config.toml
arch = "wavenet"
model = "audio embedding model"
dataset = "acted Russian speech (Dusha)"
train_examples = 26041
input = "waveform_16khz"
targets = ["emotion"]
num_classes = 4
embedding_dim = 128
norm = "batchnorm"
depths = [14]
kernel_size = 5
wave_channels = 128
wave_strides = [10, 4, 4]
widths = [128]
am_softmax_margin = 0.3
am_softmax_scale = 16
init = "trunc_normal_002"
residual_init = "zero_last"
optimizer = "muon"
muon_scale = "match_rms_adamw"
lr = 0.0017
momentum = 0.95
nesterov = true
orthogonalizer = "polar_express"
adamw_lr_other_params = 0.0022
steps = 5300
batch_size = 256
epochs = 52.1
lr_schedule = "cosine"
final_lr_fraction = 0
warmup_steps = 530
weight_decay = 0.3
adamw_weight_decay_other_params = 0.05
Rows from block 6, named by matrix and row number. Rows with one number belong to one channel. Each number is 128 + 24 x the weight over the matrix's rms, rounded and kept within 0 to 255. All counts start at 0. Numbers have three digits each.
# filt: filter width-5 conv, dilation 2 (model.blocks.6.filt.weight, 128x128x5), inputs 32-63, a 5 kernel for each
# gate: gate width-5 conv, dilation 2 (model.blocks.6.gate.weight, 128x128x5), inputs 32-63, a 5 kernel for each
filt.49:136110137146154153111125130156144099110094163126087169132134147125108156135129090144100161144060119125116130148136126123112149140106114099134127166112148145110122131090094126134127142121116143124149187156139100183142117076078118173093109103106168145160129130140128124104096178153107115126162104135132119156142180116142108142137157147172088136115114139127120101152150135105132168142126169161171153130158121155134160165179084136091081095096139119141117171166116076088117141116136145
gate.49:121104123106102103115121099144147128149102191090132143129118124151158133142164140135123152102150189134148094162143127098180129157108130099130133147109125121142124160098161148130120138125116154163184133161137094154119128080127110151090086188120108150123156125108117131135117134155115151144122142129108110140140101124184143111111151083166104126160087110147107128153106167140153157135072123149153142103114132110121150094075124160106134106147101097112119132100120111147156162132123155
filt.50:126134147132144120131057138136114092133149109121114143117144144148153123134122106142110127092123105116175117123113169129108114109107171110183140140093125108131158131130107141139125118165116180123125090140118102107126104119076153190130154144131085128106151127143060112140164134138122155116122129141110124130159188154148152098148201098162127104161084124153149116135114081119167131112138118130144169134126154081119084102143125137101145135134133124155115111124111153124130155141159131
gate.50:090130113107141102101077098091188123094124134139109180106107141130127135144162127091155155132085109131096155139147163159110114127115126111107103113122183099078133162083104106116163134137145143171094120122138093153116172146137130144092116084135125208175093124112109102144152079139129117109095126095117094127157165122129107151130098209137167118114148112107118098132142123143170139120128158124084095095079116110102137080101053118136142134146151086111115170135110117116139082113178132
filt.51:139160141154159092092116137127098104126103100137112141170112083112146169116085151119098136159132131099153089133116129150143098151116122108145134159136125124107104089122144073109160162126114089141109137152118132104111125121118121154171116184192126156137107102145136068138136106169131118165156142089146158109112123160078141125125121153166137144104124162138140138105131160135134121147140119107120126117125150127163102127157145116135142163117137147043093125162140105125074106121105144
gate.51:042112112156133135132131040119139126128117100108140124132139133137147126165176166144142121163101074116126167108142105129148111128100161131130120136129127152134103127130100107107126126113096154113154155161101099170116133142146125057135090124158098116135137151084114125132165158162132133113152089099179132134117080130111132130123127156172140134124140104133100123135152130127120079111099143142106062081129111127106131121079114139142113095144122121134151147114119120116139147100140159
filt.52:150150127112113147144119155115125097146140133112170111111138130093124141099120149089155148134132115141138109148109158136144137147135148140105118176152139166141127130110160095125120098163132126145152154049217120094144130143135163117121150117087110181138099163126073161054139137136109147143131137148135180085195120075109128104139159165140106144098137131154155170121109070146116102137110099147077133135149137146138122173128178117122136137181102147140105114169132114185142159068142125
gate.52:109159082159113120099136157105121154126122113099146136096162086124091133136090132087141118155120105122122119094101131132125132150137156110140156135100113132133134120082141087131135115147127118138121135125143121136126135124133086115138149125168149133117122136147111200148122096103126150198127079128134100120116148121170110105095138126121145137122129122140089159121125118122119128098128125145140123126128137131111127118184100126126141102088127085138120150146098180122146149112095160
filt.53:076094132160111102120133135117122140132103126114144093153148094128138138118137111149140132123122158145079152146152135113092120132140147110148141125107131117122125137102154160148088187143134134130129067123094155133130113150155138113114116110117137125118140162133118164107127127128113140132078148122085099183116115094084143147086141114128134148134120153122125112137116150146101159103132133134087113113126127098154121177161138099150151124143089125161149140105135117116149100120119146
gate.53:128127143125123115120137126147120124149114164115138099129115112144121142148176153198111113088113099142115149100110136155167145141136100130139098083124134123123127129119113132114097146090147115170116137140114091137129117108148137097159097119098116125188073117149108172146116128152159079154124141100114122134100108103140097110156135155116174133150121105118116136111106124113133158171105097180155112110158173150131164103133103077139150136114139122116141198137105138152126064170093131
filt.54:145098107168118095123099123148142120108098120128133122128139097153101122131111105114130178186131152075107137102101104130173186122143133121100157154186135126129145104099071083113110156129148142135136141111112138149170169128126126185098152156141118138155128121199113132099136127106150101141098126078131131107155145154133158139165137090108092162089106128123141124078163138102123139125121113105123123124111131104163167158129162124141157127106175115114081109170092105142124144112127142
gate.54:101089132145105114101091125101135134134151118109111127120144140115089129083144136146136091144116097087092130141133143104145111135064122136130108163135159140146190106082087091097108099131119121129120104151112119122152150142088102120116119156122148156122133125141096128108146178167112147087141108106135093091097154136097074108113111125148163130115122114114111143155100106117134091124137138136081089110097122165161149146122144103136127103116102118115108107164145143123126103144143137
filt.55:160127079172124108111111131098147141132152127119122131118132129116110157140098083090162163098088113122157147179121128119088087146127104133125142097132133137138114137142141073112123131127137065155120129095164165159090118123114140141085136140155150114131153121137128044112156120093155121104117143105130158117104136130118144121158156089152109138143121126129091085098164103141151150133123138109149121163089146098121155137126085147120126174096132115148141095145129140141119173095172125
gate.55:111104185082120140097105147161112124151106144126134123093153087115170144166156147133108128181133136127110121125122115137059059157155143174128119103122144131131139139118142175113095154178149140156142099122103138161124124138141143097169159126158137124118119140066143100134162181130110132143126144131145112128119097113088130147089112089139135118138074064126157154114118143085117137124139129109168143140147121118126075135158089139151113139115131122119111123135133140148099109131083150
filt.56:124101128152139144089101131148163111159137099148119107119136214165138126131163147129166109112138081142130087131141117112092139136136150153133138142131129140121136156138091145133145128150123099142081169109146117104137141126160124150148128119108141153130082094128106125120130124124134076082168138121119128105179131089102139131115132068110122112128082126120112158123125122139134122088101095093116160090121137136090127083151141113145134120106122122086132147156092089086132180121163113
gate.56:148119126163117114116151133125151161137119109163077112128136148106128160082102117104150123130093165135125076119137105132139064097115108092099135096156142143141150098117110153149119108110116157150119128123115154153130164123104150154152140092156115106119107128086108120085128115109153126119166128116118080144159117106163144116080113157124098162130118150171137158144136119124135112103092110151154124124202115121136127133085118061100132114130114092178176157141173194193128170094156142
filt.57:125141106125157150168140150119098142107122115075168116141130126125104105091129110142114099099076128143144132100087186163102101120176151130159160097174160136119082127095111130156151140113127141155146126104142127132135104163148143130088135147132108100183106137130116183142115085117130124121088111143127112142109133153116116115174137127124113102114116111147144117163100136138144112121120091122103136134113128102143101125146121132133118153116092144100194126102167126117124133097125124
gate.57:157147108146123111153170093143112188087141107124106170119143120118121155141138114086109075127120104103147108155162140162165111110116148121120147161140126127141116124116091069113140149159112105137125078110156121082166148124134151148095108119139126099138079147114067084102122112113113138138150104091127140120106125111126162121118155133139099144161079149152131137134115137169150106122171120147126172118120130135105112127120118073095136148132144094124161162154095133120097149123142139
filt.58:127149166113168124100129134101129108097125107104163160158129135153135104145136111119096152169168113147143080138131162118086126128097094138127108122132136137120156104106200120070138153146122114118114105142139110164108143104107108130177114100113105125153111148152122122081154139106111140113130153100107126111113160114091111137129123143160145126143116123136143105141146138153131093127158131152122177126115168172200099115130096137153087120138128118112097108137120154150059118173139100
gate.58:104123151187111135145125080066166122126138105113134132138093141140150151135092102165183135169089130156104132131136155152152127134165138151098133113128164125159131135098080125133131143097129150136152127129125153114122137146130153124131137197145171161112163121074124165112147109128168146125110133151151129087141107111120130098117085075102130088097130156106146135142111107124130120091073093115149137111191122144107128086137114176085170139120108138128098149140133117165168162123132165
filt.59:136133148118160093150119128111148116108141123155127115119140128113110132131109089138072143107075159115123135131112092115114083134109141122147155144148145189144123146100118139123155123083110111132115184124131117102136093074123102123078134094160090133131067133109096139112125128089134067136139120136144134132149139139124136114147153142092091110098112105132140147134112132116135141133170108117152208165145128142114125101153109131131106151094136117142139113136111131142095134097099137
gate.59:162143130079102095162121138143120134144082101145138137128098116126103102139145098118085149073123128192099117186123165104088127124148141117086099112141148140137150173134138142123136074157151167137120083122140130140115126143131160123184146140136134094113090138105110120102128140133150097118115086131112149120125076146178128111134104109119135142127094107129160146115135122149118120169149132123117143114134138109114159097119090172136104137119135142111130127125126109165178119110134112
filt.60:142111124179144156140157136102145142151123129104125103146150171146088159105158125137182124112135159101127124092124105125127150139114133125114145136103138135130162107114100112135119129139107122139131142129108136140102120125134133130101131148156150163098148133136128073102137163091071124126098139082175122148179098081106134129094143117109071106122110098163126121121133099113134133114110121134176138106119141127146144170165159135141093153136117147137131115116154115081131147106114124
gate.60:127138136148143186114117099119176136116129113097134170155137160147101091087138143102114121089112146111126125116163141101148110113140101133120117141123117144139103157123123136135099123116144155142097099119107138190142152129134132146130146134119101105088155052097128145108163168170179170120087118166163161158144135128153133102116108099146163149100102110137117141139137131094134119142137098176155130130135134120122105155178144123132152162110131117114130134158188166126135108108088127
filt.61:099085109142152131116107147156099117120115166101113126152159113103114154136138116138162115152074130126102123136106129152154144138139133127172119156172153104148145141069072112127110133097127117090112143165096115133122106148107141102079126112132111169123103148141086134129139097138132116139140146140137162147133129119142137115111122130122123147118136134117129125110114108113154129179136151112142108115118115132131135132131108107129157130143133149132142137131138115137130142102139165
gate.61:168112151095089110136099073120167147143160138136162114143117116197138111125154155134123093135134108089067127089119180146134126114089112095107134097151127169129139146132140109093127124114123133110104158159167162141132097105131109125114109117141088154148160109123068129124142178151129121124101137126144137113107077145147102138151137119103132151157130124101111135166135129143139117125127139141110122082139084169121128189095135096132136069122142121139158166167153173082136149143134158
filt.62:130107148111113166167098116155145122103097153122175092083163150112121109152117121113172133100127169141107100125117134124165104102112198114139139161131117106114103166108134113149118137112132093155126134117157084145143101129126119098112116080136139157138171094096127125139130091136111156129121132125126142096147111150146186137120140152105165114165170164135127116144166161111128164169096106151132117140067144128100125125169155113100127110096078104122118103068119127123096184112135136
gate.62:139146080122175119150142131105116120126136112113097125091125063123180102139062161109129154121131126114116217125132110127144117142147169185135118104110115136094118120111100152126146143160096145130122154096112115106135135152139195128121112128134119150157141104139123136144112140112147112154135189092113133131120187146145130133155163188170109087192142110130106143146149099127129163133125111133113145162116113152169165113148125073109123149092113069115112031155162118151124100128141099
filt.63:131128080111144136135150180121119149147144108116141134148109113117100117151136145102103129099077115150106124100127110156127118091076112119166132136150144101173136150079142079095145117157148122117150102131092117149142120122092140107120083128150123128118113153105140111172134111120121118149145135091117068111114172139136152167133081131125103086122098103105121120153093113103120138157141130100108111125147127136118128123085120140122127110122118152124135156144141116128115095135123101
gate.63:096163123099086132128101104107130138114115136160137139137123142144114075136101141106088095129124112104183122131160164135100104107092162116141134119094090112120168143125111123117110157127167123164124130122091139111146142123140096078109170116161181128123130074110123119158137131129131160140111105150129126146123122092162138084145167100133169131118161089127150162098119126136130125084122196169079111142117101103087118101117079136152136115127116149108096110115078127061101147111102092
filt.64:146159150076153111152152138148131098109152156116111119128066122170131124137157149146099170137137135110112156162114107118085118149161122128121133137132161133112142091162111134102155191137103100105120064109182145124115120125160134137133128122142095094161160144111124138157159163126162129100104118144156120122139082155092110104135146136143113118121119106078153083137127178115084120117130094138153130126134103127106146152147164067163116146159165153126148135088099120115141097116155127
gate.64:125160099135169161126133117139103126151134155129141155170132116193133124141101125131141113122120120117114106105092202160167178138124135122081119097119121099147117143177161134149104079130124080110126133101204071132147148157146157145132125127132154120127081139122127122075129168169150113145129132117079152132157131111091126161131088087134132181108139097117149137135101113148119136122122154103119161134146082112124144154081153099112140148154132145116154137132122143147133093146138081
filt.65:157166116126096127111114148091134098139091131134164106103110159074127087107167080139117131155097155131077141177123122115124107154115166109114132117154131139142122134108106167080099117175136109092128143125135151146098132150124162122143100122170129116146139134146121108111172127092102121094127118093137153121149103131126118113167146133089094134146111118126153154130143081117104148130127163127154093137104108057094097121142131137129128108134118134147157132137091152162121134127101131
gate.65:162116078124142172126124124149071136136130158112121114122180087104144141116144116139120114103170146139099142119143115161058135127143124125163078109124132114109121125128140114108138205154104091126140099153125094139102129105104119115133100119152145136091122122140090129091120104129108136141145163158110116090111141115118106107117110153110127131117161170112092107135178155186134151094160149150181123132091155137145144159136119112098091096096151152154100133135122141127093095084093110
filt.66:113175147138117116104159148130147124135184125154143159140147128146167116156095149159096099136126141112109136149131140100144115153149114113109107154105134150138156124131177128109160137104139142112134154065164147100097135121113124121123126125172150129120109145088139148126122114147126151136133116154165171165156108150206127116154095111185124096115114105097150147126156120152118136134166097112135115147118124113113127134117161120108133111090122095169106111122176117106167119088132096
gate.66:088146086135092092101148170110112085125148104142121171102136116074178135141106107131146109095140101110126176080117133151165128130117120076100120124140132118174115174133126089114170141107141149134102107095132093082127178084130120136131099121188150103128167124128093099078128154111142152181178083111089140141142149084096133138134149138126127109171132128148159159138141141162182144155162086120153142163089152138129146146115123142099068128145118161125101156122085168150106084159141155
filt.67:111125145164117092162101130104098123157158157123117097123124107144134157108115129124175149093144154150151074119112138129133069118141100129109158076096106146120184135128128101145141116123147137140086154148127144173129150090130118112124157119111162109064130117122150104144118130144155100124079092160098097114138112090106128109157160122137120153062149095161115106108119114151143102089115139162097161122195148151143113199098156084162090137147106142137124122085171185140115114118154135
gate.67:118106141124133139156140147145148149123142135143135139133121108133090133180083109127193135106126119167110166126122111165126129139110085162187159132110114112152149156138084125121119109114103100141119077176150161159134142115158093099116119091137128110164166123108098097053157095123121158127105105114117130133154107154109059141133116148136117123157084123129082151132145104163146120093089122134116108137124182110146157124138121098157149141112118122147120103093172157132131110147107110