{
  "arch": "wavenet",
  "init": "trunc_normal_002",
  "weight_decay": 0.3
}
Rows from block 3 of a small audio embedding model, named by matrix and row number. Rows with one number belong to one channel. Each number is 500 + 50 x the weight over its row's rms, rounded and kept within 0 to 999. All counts start at 0. Numbers have three digits each.
After each channel's rows are labels from the 100 clips, of 14848, where the channel reaches its largest size: "loudest" is the band of the loudest frequency at the time of the peak; "top examples" is what is common among them. Only what is clearly more common there than usual is listed. The data: acted Russian speech (Dusha).
# filt: filter width-5 conv, dilation 8 (model.blocks.3.filt.weight, 128x128x5, each kernel summed), inputs 0-127
# gate: gate width-5 conv, dilation 8 (model.blocks.3.gate.weight, 128x128x5, each kernel summed), inputs 0-127
# out: residual pointwise conv (model.blocks.3.out.weight, 128x128x1, transposed), outputs 0-127

filt.45:491403479526520431532423429513541432616475460531455434480449493454521409495463546429476523441504538483485492461483565412551515512542543526521427462525487478539456492530504570460483537511501379643456511459471583525625552515543493524479441521539504412536523502469432548490481413427511535550402466589528520419414518574511520437528506450490511448490427555509448498438514474427452556464438
gate.45:510509426520451501538538525414463496545490570521514577431506580561493510537480422425501526479468437502588575528543447574502503524417501518457476495419651449500559467476509526567472479444481453547528389555472430551515496422526555467451472429482489511496433553483524524540457458557503493471577516483541463480485517526426473529525417463417498616591513519455504515448416664530465506492427
out.45:463503528512449531427500466523449476512497420545450448509470563508472496448589495490477531541499488529495443479611480470478535451467479534470605531543561592491466546488460435517496557514420482413476480543523414473442449541570523510488483499477537481424463544417430459575493552580487519532502480464634517579462564554535605548514499523411465614456429442446458479465505502567436489600369
loudest: 250 to 500 Hz
top examples: emotion: positive

filt.55:519484427494506576479435475547549439475510400544453433512531408519509393510544568444549418571519477394482610457561502534508529554549559501557536469590463536437463433493535505537494452525459473509458512430533482429520379458532531514473539487531461615414504546477430558448429480393438553510477493549508599517512524520492513408553489510481558460537460511552479489512484488407469504393514
gate.55:453548516541488435489479543450624499583445496476488472447450517452525505516536370482510429440359463563521586592423435475453508518487469515489421473472545451509488506453571505453513501491521529509476516491465442572476421440586397567503496469529490461572444541552500489462632509557455535409559552540545421486474465478447466568419491506481520511543441557566445459466503430429525516503441
out.55:463378618527501546489487566452546459452514547513614568565511509402562517561480473547436441507497414530622479509492531505544523446563467404524501561464491516446551489457483509554505480420417478541553479544534486478553573533489476600588494550522482581530572515445521547566447451609517522540509525534501522582518475543562542496561441543507462479497601442547457519483431513515516547428562
loudest: 250 to 500 Hz
top examples: emotion: positive

filt.31:459572435578530463521516508475575451455459450539490553456633497511480523486547509521481359424516523444441511439445429527523524508553523415568547492625559537543528516527455499547545464446540481477480533473551487533497634532473465540592449573514471500521529449562517501484522506460524484510486533552497479468471473477541438417421525501486429553404470525590457433406516580492379578461499
gate.31:562544537503427459498500624533470502446451619414536491413451562570547539536526516487466451493513407548528569495557463532515559456461497445554495553553547560548526489514546441523520421486500497499490503451438471562537579516530502500522506370527456517469532494533490481528482514574650400513479481432509496462429476430533489561524426560445474509516501449533494526454343537489424577535442
out.31:425615555497541494554491517481489461485581524524543464576484432447557477530555442512585591515555429503566559504458448454406520524485511460579419498462550485335427513549506502624467562474515520430478392487546427513519552526427496466550418450460502506486514453521553382442512575572512476462500489473445498539498496473491465590503524541529530577496532537509468494536571446507527508580534
loudest: 250 to 500 Hz
top examples: emotion: positive

filt.123:363562457572553453352428536570429501535458476451498449481501556565510525519509571504485539524382535518519468414436462470445491550505484506476474522511524449479495511572593531455512579552566534438518583526563467508396410503493487483467470477483402554581549475496489458408553552485535577476528501532531523467470538594568450447518508545466483555488494497561565471555540458467562475596514
gate.123:479478407565554488523548481453533518581505500510477522494543546501476570438502497464562512556573635479482503484477457587446567502545542585484570493439635377488486513565432475495456465585466491479443511528480486506547563440572509412482442494543493489479604619574498509497381546513508549461476508605576514444462465538559460526513480471429493554622562469511491515502506524485537470515461
out.123:447408556496484546444480447503539629566441482444399501500519381494515443524478530533482543432502510371506405504517586460436450449565503492474392450485407494493474543447497449464539503477450444439432554492444633480539422481454478515546474532514573552515594477456488395570479493466491416416473546423487507497558513548443479470422437511504502534483507502559500484521549511484501537466483
loudest: 500 to 1000 Hz
top examples: emotion: angry

filt.117:526478485539491475486413504494514459594400522570491472474519412531429404540474397410445500565505535537518472406461536495588516462435538490521460485447569555538376558490557470508512525508457447446501456472526467585492462528476484481452558488528424573411597492540483560503575530529500542489501517446575497480540625496473492474480485448482540532497478627590461421416577476504532513421518
gate.117:525517573507457440512463505496474543499505560401526514431489542546434480519559449488530437566582535541511508560443449487516523608441517489529401566393580545464445436455507496459576543482466556553487478473431452475471528449547464529437476555472476544512454501594495410418518507486474545443543607500489511514451538455497462532510429462447421564556578567457594584435447535516379532435491
out.117:526423528495414518488557477485452489507507439597473548530492526529485540448565554528455577500493505440517592491504508586442551448512444450406508507506535560479436412471518405455500481530481497476478563441471433428477475490533587509574511585561494528483579442538557548499566529437492407486422576656461474441438573498472457532431426502498427522464581486466499573564490474443472439482572
loudest: 250 to 500 Hz; 500 to 1000 Hz
top examples: emotion: positive

filt.113:477557399522488539512500543482481606532464568538608493462522557455533532492526441454479552629455389490450496505387481532499445576493573436542544405479410489475408424547498543554434536453471445439522459456535437556453486490459456538516481526443521435507485576484512470490542498510442483494441572503521487495462403434522518485491458489411530579520512560511553506544490569486601623469481
gate.113:489510553493608448433454541506444526492489513424563411453529585505579412504444448470494467533419583489466475496499527518455572599443552422419462453496489478454434430557469478495475586540525532450507514451499427515484559516484542470457403512450493438539524513615563499468439458457487499438513377561526517503417569511491423424441424373433483556503511491507526454514567504482508464493450
out.113:495525507498582460453536387457435553580441577438547431505475536467517484534615497539459494448415414558526538444510510451507483506498533544488509597443509530412441506484413466574502564546528563418557479450545526481496502486495497454426489456507421580497513405510468474516479483425420601443483541546567483635503465480428505440541489562543461516458448475531438487549533550435550429427506
loudest: 500 to 1000 Hz
top examples: emotion: angry

filt.103:519534556497431522491464481436498433442547541493415502564535433442448493535447454449503443533452545512562484495432523421472376482498634479560480478517473453556300498515487498589491468441496442467393442458476558495507534471517528509532456546482449508513494575485496499419513477477471473514470432582464467480445426431499560530539565499526439508415400386539492515494492489514479459498413
gate.103:464440487497460479512576546414511544559454474442454543502479455510452485384515552431434436520514520463528482595487502536483548474491578440602441442379489501564488440399582432506511447429437450570534444509413477474501559568584486435412446520479470488518539564526507511491489467454491464487475518534508512505528505510530520598474576509467457607506419505484522392460487549472399529581574
out.103:530476479556550553444477463568529479558515504568490487475586608432482491570528542513470501487576550569532433560528545573477496482501437438425597470441497526539504517454519541505508430555531522539563433584477528601557492471436541603431537482499526543505460560510403434524381560595472555479391508547532504508450530478542511424559508575446461450521500477472523499412423609472483486477524
loudest: 250 to 500 Hz
top examples: emotion: angry

filt.36:527542617548400485488466654507447434448454517449495485528503510513570481498495456475528610528558558394483561502529454491406473518532421462481585579452516468589435509561418538413505457537542581618401545430545453437487548479562534479449434485475562477501554480533523541521457419495507471498421519508562404485470504459489524536480500504519450551461543544523487535567450450495466500489495
gate.36:489411509490416548535533482506660522512609538532520564474520488492493482508451504387518467434431554567483519539488467495522539562398478487524462513410496455547444458450474483417429448558441516540397512483406429486570495505608383539555498399450442527518457599538479492477474455400494527591482449547507517476549454520536514502527442565471498433431484535513462519525458507526469516527481
out.36:499405509528492536525521563474461424531434412579497567424583604513447412482546559543477496547497454449579573480547482556532475530489495484486461443516515512558511425426470453511527460478478521515436468498459539465533595416431593457582546427479474483549468594440412494428460473575454549486496471484470509512422564484412506505496431504527543485424563485522599484551510446496473402599460
loudest: 500 to 1000 Hz
top examples: emotion: angry

filt.73:410607492449397505511475502509413469480513491452496524475506581459511512481445431508636498472460406486461512498487529576478462493543470512475512508452391481505593376517512480478457451561481512412503513521464493546588546576440486479565515385521513482512444410557595523420514493458495548499522526568545543550452532446474485446604503493460477498522505497565487465485443603536416380525482
gate.73:574455492429471408501450453463505557502458493504482527471376472522537503561555488529550453507462523578492579544507531470479622546461486550449487510541542415527487448497514440548583499377549457513540577533470377448518460411510500534360455497464589500473453500466535414510487505506453501428574481543454451533560504558445458444500397514516512422496572472531571517478489492603558521515450
out.73:511456506453448451491562467459454533529406501504532499516527517583477445601516429457477544506582496542526491605468555478516484527380508584490440430419543538509449478495524572455504533458533569444553577501553618555554462494545433516462532536615560448531497509491513493522537505460416508457517474486498473493486541475540636505537576530426579502473480438457543511584400447587550529494592
loudest: 250 to 500 Hz; 500 to 1000 Hz
top examples: emotion: positive

filt.89:426502530533473476531594482568441571501442498591513554546524421581528541520561464527496442532474509546527501453532538471509495472461439554483529413487622456430552570532551439451525457512572510510543587551378598453497504519513563422518625460529509538479422522496527576572567595551525486502498434445437481464516537414468480488480454581551513451497455507514515559564539418478552429533509
gate.89:569516569419432461484487570473486490509474530528514542455431608447436517483476491439570500466530514531488476488506605527530489490460529520481491505420649535444551385444547454511440523519500522358546553539547420462484489466524472566398421465360452539482533483543484591548537481548518561464494514531599554441449526520539436486470403467492480541434547434535501469497467486515475558459502
out.89:522574495559503451441528515475586467487557507529457476470550489551506488478422464443486545537429493489362570536505451514498526547586511589441460602589443499579437534495473531440494506411439564479518570484478559541405581540479473546514514504554456495585484532522588516653492496507478531469502446488453493570505381517506507537454463529571478469527433482454629551435518508530461498477435
loudest: 250 to 500 Hz
top examples: emotion: positive

filt.60:538512498483417518528448530501456526449579441479492482535533598500475454530487544422522492552520456485505451445555541485536456517557509489450420491480494556546537453490539523511556455529531415563504401452575496511540470491468488545491458505583456641551391507497483483472591450477565478466427392491412542479480431486490493583598538429544540569435402554533553438597427407436476512498461
gate.60:501477433521483499505525551562477546490485612522439541433608420485443551465527461502516553511479466580498446516411507459444471541617529591499473557509532357541452525431522476519500533464470527468453524431504447517489596445536496400502435437447537424510542421528568535497459509536555441414517540495498520479462465474476469503495423416509471601509539461618596554517525449524518453562437
out.60:538559495432425497578434452575494430438578476509460548528532498531503486495432577461451468502455498418539578486538557558471462530501478547487529534516555638429555469416519469491546510499629524608479460514489488608492442508481537561528433546561504490583507414519503385592519515501432456480503487453475614507564483526508507522558544529422440470566529389467537480507481462519509459469448
loudest: 500 to 1000 Hz
top examples: emotion: positive

filt.62:558505348560529571510467527527524542521568500588519503409534478537500477554534447529503530513553502437505558466389564560479488558514437537596535611499519516501474472495388494416528513543382516572477476490500447578502544392441517470480540487453513533401513471502474541526514494595430409531448499510578504458605458558589460407507476548508503546537539510517492427485518462511451461474472
gate.62:552505423555485462427468457559422539550458553491463549449521498461453451494504495542562578515440459582482485484491495506470517495369509600530530553550465512599444508539488366452514456470493556448550552509476413497591469504553594477478488471411412509444511518581499501498512535614537526424482440452519472551480535502500485455478438519547550485516591464566527475402515550553589562522395
out.62:509560538436474523419445519470498616439461538466566459485412465440506567509451536492485526547458455582484429466537474568413573496549556490489503427539396519560485557433505442527465596526503492531429561472519459450472386561488522558482431533509449442579524525502454465554535446545413481454508411533506505565548570373506502549456483551476491461503570505422483464594497533556444475445554
loudest: 500 to 1000 Hz
top examples: emotion: positive

filt.44:525512489505539488504481419471519517579509619482442531538448440575552445574592519522581514553431478546459493652394482528479455487525532515529498428445564463509448507584584567451498549540489422560414531407388434498532473465506446465598492561441544442525536488539505462595509506468459442512460425543506519556532521541580541480520495488455431471477473480565452525507536543532401502478489
gate.44:560477492439538484489537572401569490475490495503513564491499444487506471526563432495473464478566481498511474448472457565508479424542553432510471529533427430486459479568496478438534528512551627561444528459411385519482512515575554451463393494535418574552577469571555414490504548533463507471513495434490562530436428445458406501660459510536424508507460519451481526528437469591501473536433
out.44:435555550501507553485382582549489494437485529467471457502577551523420597451502457451458565522431550494474541537572517493505480576488478502425481434520484449496579487503567535516623505439516471507583514542422518567498530489494517474444473501479568384523567520495551528485396545515486446576546480500486555448540516404564462423499500621459512453541469469541557448542451564535594461429415
loudest: 500 to 1000 Hz
top examples: emotion: positive; emotion: angry

filt.91:517451405494579480499403526510509460622445490540496507489562531465480455547485437463530573448548585481500453471532436593517495555478563488434495505435445471561463615525448445540530563484565502455533571556487475588442516488539521564547515526506473560469587484534547523460480547478514551434431428528517501498553456572563544457482594520507455451485522644521392565486407551568512444482489
gate.91:392468447512524591521478456501535492437543545495525489459521474520486534538517507536550485559524476504492508548443466657495530465519532554560565492493568406530527415457580535421495443476509447471530506560455431488507486557516450410422428500490387444551610466486587490424442420449505475447494534497477588535510537432504517523427430479358455480497520540537546496400533532494498520560430
out.91:512499423446494460598478473616511438412513495433456509499495521461530443481505453530514543471496505467524408538500451463543591551471524479457551476547468485496508425521486471527577571493566508470506485588546439531557471524524439429452426519512478406548403521493451504468496538464427482479609456410527451522437498541525497471533541438595515629504512477502499558536567596456359468403435
loudest: 500 to 1000 Hz
top examples: emotion: angry; emotion: positive

filt.76:458539475576519521446454514461495412464409586561416543538578531488475481508466528511482599466536407519469488566434456509432506357472533444484487466535392549516533484590488526490471404471456485494406453464494564554555503486484523466540460518508386502536598511546507516482464565497492437495454430474617567488447516506511491478526572550490484473496492507459510376389451587485513548525446
gate.76:518420470519542429463501458467576563487462424470508581508532571459472522526506519400584474444542573618477536424462484480504520525502464519530407556451520506542433476449496421476556516594436460449504503492468470552517528458545505574455495484514507523513541500507496479422524533487544454476557447611516525639504486459434349492497465472450435477512536514626522501385485513518457403518423
out.76:513519542498538538481493480500397531492447628535568455577561510414501577506527499522565422586508490547515472581503489471469485454504478548543484467416476418523425478530425555506605509502488513486510524479569444536457464543578446515475364566508453465502515492517576529356503516484449511448543514514536532535516523607468419369494548453497471575502555448487506509551559467533405472525419
loudest: 250 to 500 Hz; 500 to 1000 Hz
top examples: emotion: positive

filt.57:495573607424516453451600432541457520459344470619455509516494471477535476600485507487478395425375492480545467560525512530477488536462523487479491572572580515496451441455536441541496489546538422555463510607487459509463407577465534489415502395501538521508449517475472526523488499557548517512483457449457558536440440444486475474581552506506540473572471397535465479501484471497492469549449
gate.57:503507477534478550410523486519403517544470666501485507393389452458441502554543454586448446545444487557481473509513537466505558519428574522477608504537435497475443448501510459499477519537552611459441483544500502459539504503470542566534408453545569498513497508505542494461475488426491521387531415567499469424426548432432517520538499478484514565559515573550517521427482527608539453501420
out.57:536449524510534473527523468571532467548483456442443523483612483486445473582479424512462489470460559581524623445526457548505544534518489538540514438460513469486467532549464511488479487551521468509604465393548502502656466478429408539574493579418520555514598505403551503544500549551486477549478444434534494522468481415491604519508479467557496535419443461447506543458535559577491523602564
loudest: 250 to 500 Hz
top examples: emotion: angry

filt.93:471477451436474577514440558460558533570517439535587484435572500564595429515470546519439545533471442539488537450505497521520471423490541540447569405509556531440460429552502501495523476422471480454486426459485446520409548544489563533408517473504499513519494413528519409490450416554518554579561502517533451484634516520557438344487521452443459528547480558543479468494518478539491459616485
gate.93:569546587526500438463457488474517508510526458452477586541480490477485455510499533483521579480519464540521531559425471499516544536438435480506524478489525431499485540490483474553461506485452474461524536586464392451522488514529388537512464393492606476455625479466484461468458541492539523353572450485516659476509545469442522532441531442491470424540495556480611497582478489504432521603383
out.93:507454541538533585458498590472502475561502578521512417378466514571558380481572491457459553497440469490538548542493439490585469520452567581493448497547488530495524496422514494497412532538583513516448456393452501446506541536552518521615463526513423512416493432516545505476528532424492561556534446524533481415559544498458527488385527525507559562527429532465368544531451570542520514487483
loudest: 500 to 1000 Hz
top examples: emotion: positive